A small sound classifier, trained from scratch.
Data: trained on short read English sentences (LibriTTS-R), 26041 training examples, 148.9 epochs.
Rows from block 9 of a small sound classifier, named by matrix and row number. Rows with one number within an expert belong to one neuron, the router's apart. Each number is 128 + 24 x the weight over its row's rms, rounded and kept within 0 to 255. All counts start at 0. Numbers have three digits each. After the name is the row's rms in percent of the matrix's.
After each expert's rows are labels from the 100 clips, of 14848, where the router gives the expert most weight on average: "strongest on" is what is common among them. Only what is clearly more common there than usual is listed. The data: short read English sentences (LibriTTS-R).
# router: slot weights (model.blocks.9.mlp.router.weight, 8x256), inputs 128-255
# up: expert up (model.blocks.9.mlp.up, 8x128x256), inputs 128-255
# down: expert down (model.blocks.9.mlp.down, 8x256x128, transposed), outputs 128-255

# expert 0
router.0 079:150116146126130127114128182114077140112120141130121152119127185165131139124133148148175130163107138166109132175117130118112115141086134126131061110121165125137207079115122127147119153125160115173124109142164107128099105135188133125127138101148192130060111156083141110100162120143116144138128149169121134135133117091104157145143108175133145078122114118161126157133100057148144138128116
up.12 138:131129154120121063123124117117128121117127122135139142121110131122107122094060123141141121139158122148135143137120111117126140137117124182125115188163132100147141111128129098139111118122122121153117122138144118135136117144111128104160147142161149137106127143100140149122154116148143146136128131148115095132114103121137143168126096140070063107118135190122129130114129126096122212137119
down.12 146:144149122147138165150087114135153139142142138156137122109129109123163158160160100134137148112102126121122112120166149145125161125148133072123104093087105142087118102127134163149164142138117143096132145141116160120126120129149144111099109093095119129139128094145117118145085109117148131111135117101134168133116130110110115102165148096180176140153136093124135115146095143153140095131114
up.13 091:104076128099121071143113114132159142128119126146127133129148128128133144125113136131154114161108120138112134176135109134092102166112147154127130164114116117079119135146133056158132117115083088118150097131159132139104145108130141112166120130129111104124121141126111114124168107149142127128107130141077118151110062146109162120127082139117112094134142157153168174106122130097139179127108
down.13 081:100124136130139138141167146139084121156134143105139126129148137120144125144158154109124105086091108104095135110146107083168139061117173096132126099133129154116138117161125137103114115155175198099128127117090153124117120083158143162138118094132132127097167106121124130106107138098116132120087110134162131129149186139089084127144174126158134145132142105058134076159109103165084115150165
up.14 137:125123132126131171155105122121159123138139112154120117142130140142142165183186121147127130147108137137135127135128144138108129153130126080118122070084109123103135117125134137136163120129106115122122163130128140141126119135148137111094126103116113123153117134154108125143119136081142138135123132103120166126131125119143144059169115130168157129131144042132144133118117135164126031129104
down.14 151:149119130120127094125157135116147102112140099132138126158110153144093084088094100139115136127179111124161134152118125138121115151138121179151145168177136101169122139147126129122111141122140096170111101114146106159120163152098095123143118169149132145119107173113140135117168123137135136146128133146126106124117108123149164166079120141083082139132118161133097148107150118102144169107112
up.15 058:141089097093076164138159110118127122128127145127140126156115136127135093118173106154130130091116109124132112118142110139142175120137129126173134108134084127118104145159138147107122142131117139081164154086095129132179156129097129143129124129132106147144111119133144151152119165109145121132116080104149121122084147142107143101098130126154150139146146109107133139104125136134111081124191
down.15 064:104136192144123112120098134132173109160136120140054109104131107173123164135130148137101144137131147167170141142104125141092124159118103121120114134106162114152147143102122110131143093166113134168116109142149143127100095118120103082143068123142123141117110142096099138108144131123112158122111154122096142106138099110119142143118080143131109122159108150118144127148158120153172100109084
up.16 060:126116120127114167132133119147126098129132132172134118148150059118122117135180133116126116091112151131150118122147133136142127111149125134158187106124108119103046202155128171134134129123112110102139128096113122126148150119138136154088134136113097124142140110163113139130124142135119029143130127076136149106132118182143118093120153077130114144136130115102117128146123212120123061135146
down.16 060:104103120122124145098105122134051130076135140096141088153136089096119126119147147077130099116102128131092112146133087099185134061104134116103151107127148139147138133164108114143106142142160145138124119083120125119125129104169143170141144121139124157087139170117120117110122121106123098155123118129144140118173147200121126128128146099139145100112100135119140126136129124127101114151138
strongest on: voice: male

# expert 3
router.3 090:128107117115098127167135155140158128139154119124175176121110097067107119142149120094100110110138078126145165132134100110139141147114197148143163125125104177120085162126142129116139130150113127089154129115148148125089154133104133123142122092126077104162138094122112159159111134131140088094098145126168120187110110171149171121120150102140131181146152141125163123118141161124139141113148
up.12 117:151154134125144106104160112118119121138132094112119143156105122125156076118076132155085133089148091141144152103143151124157135104131119171143113150171134132178140098122131123106094131130144115160079148113129134167151127167096141122150105148153141128100119163082149148116107114129130140136125113111122125159117164118146142160090134132083079128146132159103068144145150112129126131142177
down.12 109:163135171155131115137087106099172155126129116118133082116125137137175161132135115133101119122128121130084128128150136117098111180139111093117102090103099061139134119113111155163152126098130085140145135154128152138147098104149138084117124132115121115149131145157084103154143107141118151126161122090094203140144119076131119103150144115147143090122124114113159093121115155139145104127110
up.13 039:125102105101106131142149121116109117121136087152148156136133155129160152098133115113129091114119131131126109112100133114111140156105138144145096121097090136150114107134149132128148159075137121127118135165125136102120082114107132136080124130099135133144109115169119099143164145152124078128110097128139170131127131143137115134151098080125150122147135137138129144104161108133129100123141
down.13 055:103099118155105154121116113149154117125125154087173137139124142138142100145142126141121161111157092122137202096123164097143172130069129125122098135110112102103096144118131071124088097104122114132144169147105169121137128122148119145129154126126146141127090128098136177112113168103108116151092139122145130134111126157127144149117147135094143103145125148092113081099157130067155118136125
up.14 050:131145116118092109154153122169183136121131154162148115138124135163122123144091141147105137153154124141123131136131145134085190132177125118142123122128119148120104168097155112129118086145115132162119111157139120159094116117058113086121092136192094114141129145123145125113105140110098090127101153115116142118126111148124133132164106137139116111138155111141126145116159180165119122152089
down.14 063:137130171124181100099156109127139120132134133183122095122118072098107139166148094145137139107106086125151145110108130135126129143121107126154107148097095116108125149064094173124149102117107120163163149162135109184118141129140134126152117078133106167141099150115138117092148125096116089098121145141133119122107147164180117099098128062136139133143156114134127140128126118140118173164116
up.15 160:136156121125140087104166098126139138144130114123105139129133131140145086128092150159096127086153091137156156111158138100159123098126140180146105149153131105158145110117145123106091143117124129151111154132141120170170140135107155137148111159147152126112136165104157140119129113111137156149138106115129095140104144111164129147099115146091067126151156164092087142136158099132116126149139
down.15 140:174142150180136142123081103120148149132146129163123091127106118150158177152149094108113118160125136137072131137144156119108140175146107109101110098100129097127117146131117153146155146093126083153103154162137147161126125129119118101113129139102126121148119148151099095144103100093132130121160142109087167132134124130149141100150129111166142097129110108155129087107107156122163092132083
up.16 048:120134115105148038163163093135120130115141128104110141121134094135126117108114132135117141084125123173144130134171200107129141128131122155117133138142119097169111111058143129109127148113140104120097144131129126150176121148132177129103110118141167133101136183090116144108136090130129087110088090158125154130150151158140152153133088109106096101146126144122105124146119099159144092101153
down.16 060:128078110108128106130157143143146115121192127066155108157135153085089108106167139099119107168104121098107155138144090123150115141110126118072118170086073143144122107137126123130140138128162100179114148137154128130174114167122105135128177146119132149134158135122121192139118132107118130138157138094156103144122146077112085137176137097121167067126113135145111094137085117139149067115136
strongest on: voice: male; the word "the"; the word "of"

# expert 5
router.5 077:120105114103089123169122133115145121119138085119168121133104048133150131143131092107123125110140107135149113133162139112140141146086167135145211134110099131122069179135155133129129118103122124088104127106113163156134160113128116116112130134129076108141140101129101163148149124125125067137110099097152111172113115208160166106117138090109127140113158122118145130117129173142104126155123
up.0 073:084121138130125086106140126105104072159123111138085154138098133116080154131094127132136171085135112136120142114128096122122131130128127152136121156130092151124118161121106118100097144119144125139145122117148122104132137137091124137147135148150121129146104126082142161103149126163122132118133132105162145134114134138103137175135147121121092112143139184134117149090110122119131177127146
down.0 071:108138146117171147144114115112160124168134146123114121181137113147093098136156169128129115094088146145146146195128157109165131118126125134094137120148139124126131087136080136133108134158135166116121156125104162083148113139121141149093129134079128108142192130139114102095126136126163138117123109104124129135159108124121121125140168114193147124127134127117136108202108133145056081162168
up.1 136:127157105099148144141193096115137125144129123126093145137146115132145085151135155127099138072116104115158136088159165148102135087123165142164119154115130139127143106107127111128094130112121195114112170115127140163170147120112131146148087133110141132157148127129174108132106105113141149126119078083147109120121160122117116126106151149117097166146154143113111140147153102152123093143169
down.1 143:164156130161150102108108134116186130136106106113131092110106133155159167122125103132128131127141132123119128123143134149093119196138111116131134099105150098135124148098138147107157139119123066147119106150135145157115135158110108051134109153123117097152087173144092094130135105137108128078176111131112170167098126119138175114148158145142119117152129098168116117102135158103170120100093
up.2 058:143098105150095103094143150119070177094133124149124112139125114113107129130125146138144132163162121115109127087110112144132097121108127137132168167169115099145133165151135109131110118114131118101113115128161089123114108123110114136135157131133104112102106149090159126143115118142089100109162113163130151133118123146114139207098107108069112122119114135122072113126103131128111127116150
down.2 067:096121121106124164129153109162135101131151143133150165138094147116129085154161110127109096137127148134144115082144132135165089151132141087143144167123086160127120132146141107110109132124128174139099143162143114121122127134131129090117164094139124148119083086133134125128109110130122116130138133108129093134098149134146100087130137129156170124109185151166148108118143164118134107081096
up.3 093:129124126107137078154160143125105092159164088114129144149127111148185102098099140109113166105120109094127156102140153135111112135123177114155151109126091113140118176152168104143092107105121109120145095151162145153149177082126140144147084164113138105148141055151159141131119094178136098106155115159140128127131148137099119149112128161130123083097159137121128146089154139104147128159164
down.3 099:184138143165143110120121117139173143138162084113128108133109129143134133152136111119084126147153118106145162118143115159122126169170103146155128148121134147148145095119103141103176117161144080133124132152162138151120147157098091074127115164090092158176103123147107135129135093140130124091121123096151134170160142158155149137160155117127134143141097137158139101114191118094157124137109
up.4 196:118141157126137148149097164134156121128142134178134132102135171140136149171146111145114112120124150141144134109107109125153135129128120074100089102090111137104162098106143146156128098135097144124139115186137139122119100116126136109078122096132134116122133142148116140143101151121146147128112137167122134135130135104130112132199120123162143121152137106103162111149128137139135134147111
down.4 153:167138154120140110091126111120145147143107110155121124113094080168140141100085148159143125163142091166113146142136162149091132153123098161168157189152147095160109147103169125139103138126135080154100098125159149150055118124120116100153117135148150115109095153099098119125164125149127097119135125152109141115106116164127160148105089112084103122123155145131127155120144140112169169139103
strongest on: voice: male

# expert 2
router.2 064:124142136143118137136106153114060136089110133100132116148090152136122132114116105115142117165121160148073127137127142159108072150098122115101094121136134140135182108125135122151113149125164135141111117171133109120109133140197122135136157129116157116111128141126164127133134107133095147118159146140123139142160150124120131152118155171117173076108090127148137136122104070150132148130119
up.0 088:116171140130136155143133131120130113146121123164121110119127090114116134161162102141102164101123116116115122098159126141142126135156097097133158087095125120106071153121129190153129110103128158105132128144100132158157115114112120116081122121113080125133156107163088110141108093121137099127113100121132166098135165157143118111149144074139151136159136079089124094166117167136119072150124
down.0 076:106096114118083137101150146126085121095115111131196111153109147162120126126139132122164145164108145130098142138116085151137170082123134138087167143111143111147137152154165113155140142138171085109117098107137128100104087117138157140141211089153147159077144145083116130105122145148125099138132167150123128121114138186131180148121133133102125141124124125148142119114125120122165157155139
up.1 062:141150145102158071127143091109175134109141133131117118118105114133148108113092142136110116128169110130149146125121136122119162157169124157155132165157152143175108152105130117104150128133120108144116105120130147124108133126071121093162093158129122116140094150122133122106142102145137124125116142123144130133108103161142160138098100133119097150136104149118128122130138144099143179093105
down.1 062:142091136108097155123129122109138121130118128096146123133130112139141127137110136109147105166082130161068146145101131121155106111092108134095142112111113119131128123154138127122111166106168114143112132112166128151093139132135123167114154124142171134126089159077154133103135087116102122150139120133105132079147180140131157141135133101123148065089124096144122125149115118128120115127143
up.2 117:144142148128119062118142123110139122132133100125128115128111153140131108109075134158109113121145128138129126122123153122124133139116123171110107206150134108147142111119136111160119128125114128146113130165129110137142112146105134116159133151164147126113129155102156139120145118142133150152116131145115086120120103109137134170131098146075066119150123201104114126143139093099137201151134
down.2 129:136145155157149161155089094142138151138136146143137108101141098146200167157181116126140161139116114122139127117162154131092155140153135087132108076102137141102126094126133165142159145138124121088117149131101171141118137118149122114102098099109121110158112106148109108146116104119138145109155111103132162143126120121095129101160134088167168129163144105141143106149131143162138099119102
up.3 109:158136125127119089107134124115155120130132099115131133131100142122141085105080110149100131119158113132144141122122141122118148126130105165121118192164132117159146121109142104134125126126116122147109119145156120143125132155076126105159126139155140134112122163101141126138132123149130146136121124142113110124096121121148156156105126143091068139161124168115093131140146109084138183124137
down.3 104:153143172127151171162082105114137156143139126135130101097130124137173173152171116130141123161113117149141129136157150146094123163121154066131107090096143141106121106109121129145145144119113116082120147128104173148133141111146113116111093113086141132144104105164090102120112082100133143118131119091116168154115116130089137096149119108170176117157157107126142119137132143137156100104085
up.4 034:129147108093186035090134111095119083115129118146135124119146124161136120135125159142117116123145111155139143161099126110134128151168147140151162141105122124116165149145112092131129126129127143097139140115162153172103169149109125130133108158118153136130138136093147119122174134146127111104137160105126113133146124099173153145100157127168116135116107121153095110183119111083129137115150
down.4 042:127084111113124145121058143098140161102146144114119121145108134103121128129136102090143121112088143103110099129110143132163114161117108140085121138109103165080123100177130091129126128138147153160143114146106148078133094108128115176125162148111128134144089160128132119112144122140124138133130135143114094110120155149073116134151159145101178112114158109121145141132114093125084110110139
strongest on: voice: male

# expert 7
router.7 125:183168143150148138129081083129191137134143120133139109132105094136117168167125122131094111165153139148145153142104152119108126178154103133109105119116155104158125109102125134140174141123141096161124144151133142122105108174059104075123142136106126113141124156153099138149115123105128144139141170106112174145132125118165148107141132081163128130115117091136112097136121135124136106113070
up.12 219:133155138125148170117109172147136110127116117121166164107114143091108124133063089116104097123177128146136147103128085131156168140138133117114123082153120181180117127102124129133117095161141147152101106156130119131076093152077086094145130089163133152138142130103137147141094149147128126110089150165136131132101127124120119181145129114136067151157154154084097113144153163085140154125122
down.12 175:158132133135132130132133120124152143131141134127123132118127148131132141132132135140135135127125134128123132121150124125128138143110143130144022120127116148121205000119142124135131135123125141122134147140154128141139139136112133128120139138137177142145136134127144136133127129126126241126145122122130148118138113020130146122141141119132140135163145114142127134131125074130145122123116
up.13 131:154126123130126123108154112143138129142141109102143114165105131114097072105128125117114141134156117109134142143116135125101125138142111185139111173156117115165137123152115116134144161132168100154116133090134128118115140175098089124161139160134137138144139136112149142138128115129142150120118153120135119119122105122168155116061135145129102150139117145146098121133147103124155137098120
down.13 151:061080117090118129138121140136083122141120149148091144098178116131145152125133160128157125143110133147080118137144102141141118088118147099125157111114133132101108204130119125160121094115103133095143111109102129138134124072159153129130111104133092123108151098146101127095135161133130085129103123120116144111113134162078106118143112137145144082105146107096153160140111169128103112143122
up.14 069:119086113109122110110175132126095139117135136121102146152133111129146121095117134125156116145107111128090108154141131128130103112110140151157135178168153121120112162158112096123125162114123114150097105102122102119119150125156143148142132136161134124106129135092145122098192149152140098137122093136134114105131092148123160144082109146081119128121130171130126157115134131117122158124153
down.14 050:145167118125115133156162103177150151115176120113108125179093137110072055129112095105100138139148169149147154148150102156096133163139085114126080146103116098152104131129102134130140177092122127158144144122131094131114148167113131130115150132116138127132135144153145123159136121120155123132144144155147122118079084120151115118152126132105113115092122150104134108123130149103152116118162
up.15 109:095108132119120060125098119095130159095110175134111142104132129130138172140092141132136116135122130163114126147116132106136073144111135126112122192111144103122140134147108119087104127123103098122111117151146122110152122099214148133137132152104138116127121130145098147120189144119110123140170130157102123142147102140099110126139104135129163097094112142142148150116119119123112154119128
down.15 096:123129142076118172107165114172095153142148141114135113150109128147113086144143150136139183107089117109133154113099130121122166078106166142116143078113132149114110131117120102132106145124141171156120162074131123139134106107136161147137124080160150147091174117108168130086110141122121114144086109084119115070130149153104116133159120123154127099118138113122128153138161137155126093162168
up.16 065:130113077125099166132157127146103130110136108085117145136159104129127101121169130106167142122085132132120103149148155155129116118119144136182144118102119137108137138150118110113125163124170132074105116083099122158128180148121135165132135115127139119107126131142153111100139120144106112120161085104149128121136117129114125119087152152136175162114135127138129142108134122111123108090146
down.16 102:091090148100162110137140138139091124134104149137132145128166127103129132123117149123137096143132112162084131140132092118157125110124126130118177142124144148127115218105096118182095101154122150119142121141113115141112136102165139141120109107170086143116156109138103134115140191145143088147084139132122096116115136159098090141138116166116111082128144138066138124138119156108127140168112
strongest on: voice: female

# expert 6
router.6 124:132150115126140114124136108123139132153125105132141115097105148101125124131144142144118090092144108161123140113139099132121155151124145161155136124117157137120135146088156108148137143128115072095129140163135163164124132138141136084175124108167147159118158111089154116111148134132150131068120134109118103149072073124103173099133123174142100142173143134111115130131115124140141136146136
up.0 134:123120150143108119144079118105124140072109127145111123117112133154151156149101108101144112145132147138124133122130144110104070147096115119094141166091125096110127133120148129142142130105099111140141126165130102108118134115193141114106126157092128113128115144156109093172162115117129123155157136158089124150132112135132113115146124124090157069130106148130152137114153135133143161132099
down.0 157:112144101144120130115109124128173082122114137150140159118169156079072138133118085107111116078132146091152089113102125106169120107187117133117115137131103175124117131160088178104121102178129175110149112101081131135141129144086105159103130134092085135159130100153114153138095125135130156135104145144159122098170161093153091129133169122134108187148099135131117108143132137131105137120122
up.1 059:132101142141137135095118154138092135099110137116111143136121096154148107089101105104142140157109105112099122142135139139127092117147113110115142131144138168178130146152138153139096138119171152163112123087156113123111144126159113157110109158124120126134077119107129131134145113140107106148145133117136143125167148137142116130085102110121170108120130118158104158108144133142144130127127
down.1 068:165083141167166094120128112103150141122125103177128090140119083125119163137121152145125087164121144153099141150081120113139115139120120134109159122134121130124085148122104123155132115121137119143098117160128120118085121123132148116110134141129120104110142160147048127094137124115121083130155131115104149158128151183135173091145119046134132098107102126175137121154102179132153123119067
up.2 163:150142099105121079089160148119114121129134144117131135130094137133120085064093126155115139099138103125118139129153096147160147124124131156160125128193133139146140132131135120131097135122172135127137103119133139136143142138100123121151123128176163150097131124078162139092138126179132132116118105147122113118115135119132151172100135138106091155144137161130080150103146118096131168146166
down.2 167:116130154152138145146080111111146139146119130175102126119161143136137172171153121127142134127102175108109093128120118116126115131135112091112098101086122123090145119108104157151155128110088139127153156164143153112146099122158145136081139120082119094122125112142105112132101113112148156129142159101107156129143120096116104084158137139164166134127091093152151108155084129151111090127115
up.3 143:146142101108130078081155138133103128125123147116123139129101138127116088066089125150115130111144107132118132142153105138158140105127128153165130137194146147161134129140127119139096142124177127139129112100140122128152138148103130119136126126181164147098128118071163143099151120168136115113110115134118110115121133127140146179104128135113084136143137160135086150103150119112130158150160
down.3 137:115131162145148138138097113113150146147135132193103122119174123126130171157160123121137118124094184104111114126130123104135111128151124094111107100098120120096125120116099157152152119099085145116152146162133128112132094121160153143075152120078112107120139116149090126124118123106138141129135167111095146125140120110104095082169134127160169115120093091155153096162089138153099095126130
up.4 055:113093128125136130133124121131089115097118115137114138137107037126160137128106126122138129139106130128092128119103131117136109127144120126118226131148134118128035208149129144112131122108154136133138083119125105139129128130173120138073139140106107111124107135149072130125129122131079045140134126108126156126140156211148132125127131079112184107123119102122119135132121194132138126131114
down.4 041:110079142080118121110141153154109178131140117087151121105128092102157122142144121126130117141138106144156106159145121143139140117108150083138121107140131127133123146143159118102112115131132092150154112137160125130117150089132114136145085124174155165149164094129147133123150130147116077108093188111154096151123114140171172179166093117161103071155137140095146120099143099096153113136138
strongest on: voice: male

# expert 4
router.4 141:144128136124105102128134137097137113117120119107171135114094130113146094117114095127145144137165097147136149122148128128094162163104146160156146133146095139127108159126170109100124146131113088109123097112161107161111162122085137088157112145153144108136088130118152106155138123153154121113119112135115103117073069131123165139097098140113107138161156153129132156100166143083151149096138
up.0 077:104088121124134142109175086139082133124121132138127135136135072122132101104139124098157125132123126117096090174118113118121080112131104145141203131148139127144080169129112118126136138135145140133119140086113115106115137139154133155127138165129128116144134108133107122142143133108109075130118136071130127125132106189124121126076106092095134123127119120136110129144118149145119109152135
down.0 067:114121127136089084130205132146144105136156106120135160140139074136082110097097123116143158112122110114171130119152132116130118135172097131152158150143118163153108095170133131103115114136139128112129137114123136120094162104135114162154118163138115115170102104113112122126128122102135082116101117131143102129123100191153144137101135066093105133126102126104119164108122121152186135103119
up.1 095:130124088146129179060091131109102137135095154135134116143125105152146158151146165140132113172106152121087107140132159138126132116127106071107126069128154142155115139132148137145132145130149077159139133116129129132124111148137134126093124100118154104116133136106104133112127111107102109113154128111101192136131145147144128118179139103169138137117110074175089120128103127161145094127127
down.1 105:129126122139191141132107113132119134128109075112130158131114094148166135167156135136165130126126088123125098117155172122103113100089070107119146109115134135135127124095168125109138192142147113162119150111126136118120097170139125128121143105092154101138118117132139118175076091110134116100142130130122158134114113160164114112156099103147165134116148098119103122119120157131143122095120
up.2 066:125120119096125183118079151132127159146112163117102146109152148149135146155143148141140120145107160102114125149120131136130131117107131040106129091112125131121137113117132154161128112118130171141151078114126116121130106116131116129094137106110146132145150100130096132119092122142115123144103127146129141100141135125097073128188136123176147113120133100156121133147104123140132134151143
down.2 098:164147162131108113119134075125127102138141098132166109121119082117140124120136093157129142099153107132143156123177102168121205154144149148172136138126063112122114118152131162137149116149127121116129133136128141169093160122107118075149118121150144155071105113109142109116147120121173111099084132129100120102056126160124151142119134085132103135168160121102122142138144140121178130113107
up.3 064:116135121150141174124081131127122153120109127156127121121126092153135156146136139129134138144120134123106113135146140127143119121135106080111154084093136127130078141119141161108105142123141125172128138113143123113135100113154132126095135108154110088120143124099103146127142124125127084144130113108114145104167145181138119121190140087162160115125143099169124138145112189146137107143127
down.3 062:088118122127123142136144100185078133123151162065153158148104159112117122139145106103132155113124119091158103083127100136119151113124132157110116103136090156130174115134131073140128129113122112147127135131142082111136127118137145135112132092101161131167110107137156147148095138127162172133100165098154108171087101132154142119133107147130181165110117146093157116092148129121137092101143
up.4 090:112068126143133163118124091146104132115127124111115168134149093113133115112130128097154108126138148131105104155123144109124087111141119137133185145150155134145089173139115145128134136128139128159123154127118111124112133142164117177120143178113126128140147108123110133145148110109118086138132143092131127133137124174129125112059125111129151114107104127148109126175111139148143098137149
down.4 079:135111097129117121150151118125143138116175128111145149117126057074084111124135141116161132085146127111165138117120100112139135116169149155145162144130135144137097139155098143099140148129146132104147138118117099108119137113102110171126143180132119149165148117120086158131160111107152042130104159130151128119125126186143121117070135043107108176114114116108113129133130167147138124117136
strongest on: voice: male

# expert 1
router.1 070:158099120118164132116130128111121126159179128175108155093149126130120131099128152162147096127132088164126133171115092164114169163092122128160127120149165122140134127110116116152141142112099091168105106112170150173132130141154129100142112120197140171087128158070125136086170142136135101134110127127122137150099086135111168160118101155123112122163173133111104154101128127111122161117113
up.12 134:141122122116127131084149150106060160114112134117148113112097126121123096089108145141150123120128109150111124148135109122147151110113133144173125130157143087159146125145122113087123180105160105132104110096139118102165122137129135124147143107169154127065142148067156143114135146162130118145135112135104123118106120131154144176106116131095097136120122160119092148132118126127109186138164
down.12 132:140101141137124160167064126134152135126139121159143120107155131108137161172168093109139151120138135115132123123151160117106140143131154080131092104072110137101132103138112155128164127142107123119128127130118169118112111134140115126095107089071106107134168108156114109148098126122138153137125133113120162107117122082112132097168123098178180148130134094160143128145105154133137111134122
up.13 054:121120135094141105112082132100104115131108138097129086122142116163153180134124141202134104127135140134101120158111129121098143116129145103158120114139108099153090146101120121127065146120130156182111120129144138160132115106142126117119102111184148140059137104087114167080132143126103118126127085082138142149134158151127123155160104128131108110132116082122116150118140154130145160165103
down.13 061:114142127139135101104111112141126132146114131097136143115132110110066157169153095114154108106135118095100160144129118117143129144113108072126173160125109130127120142171085097093141146110112127115136138094134127111125140141124131103157148083095151161110165135149103124130101131103127090150102160137107143159133141162133105136137133059143127153163155106138122148158142150107074152111151
up.14 052:146150112141116168127167159142116141148108137119135138139161118127110085108121108137144133110114126105096114114114190130119114120133120111157124167116144150105086107140153131145130150124123112095111065099126119103150170127143131153110100143101138133154115107106106119126122099163121101107118102160116143155128163124136108114093179140128141183143121149128138113143114138111136187148138
down.14 066:153103165107106127125092115120108125111148160094171142114101131141152110150156078129130077134101190153135125129096120103177133133145127094115106088136114086105113130142139149109107099118123135124130151107126122107123107134139119158153162107090117138112118158130107134135140131120165128156136110134094136112160131093151091129134146114180172119147110142092118129118136143134108122081120
up.15 114:105133142135133152159061140110161125126112137173110128116136149138139168169156118132115138139127134118137133112121139146117112135122122089108114085094112147111117102095128133148123094153095151124152158139129136139121124106130124110112098104117115120156119126142097102142124123120118136107107126141136142114136151118105114110198129119163152101148161100127173124141132125139141098124096
down.15 109:135140139150145083123133134145157106096131080134122145128116120126114087097104098121136108161161117139148130137132155131122103155160093175121162192175141141161099132126133112123112146122125101146134102132132104127140143154110101140142152169142101110118132137119113124105164101132125092102156116137113118119128104148154135138064134110079077140120101147158107139125156157115105164114111
up.16 052:131138171151168116110147143120084125129125130141120108089154108127137124104151119118174111123113123126119107155152120155167135104126152115161150137126158098135107123154103147111139162132121131147135111096141137120181135121150144170133137118160172128077145117053135123116145132166120113157132094130138110115141154143123118158079121134110101133138129142146074159110131134125099153146156
down.16 064:117130111109134131123118122140139156144150125118109121104135095110104142143145119144136116136105122139126114140123107129167139152125166093109125096094105122109123143157134101083164118087142128124137145120156135119099123159136105152114161122083120128170158173122116134135096125104131140104127187131127121121105126134149118105154113118148127113130145135133087141136116147144108085124149
strongest on: voice: female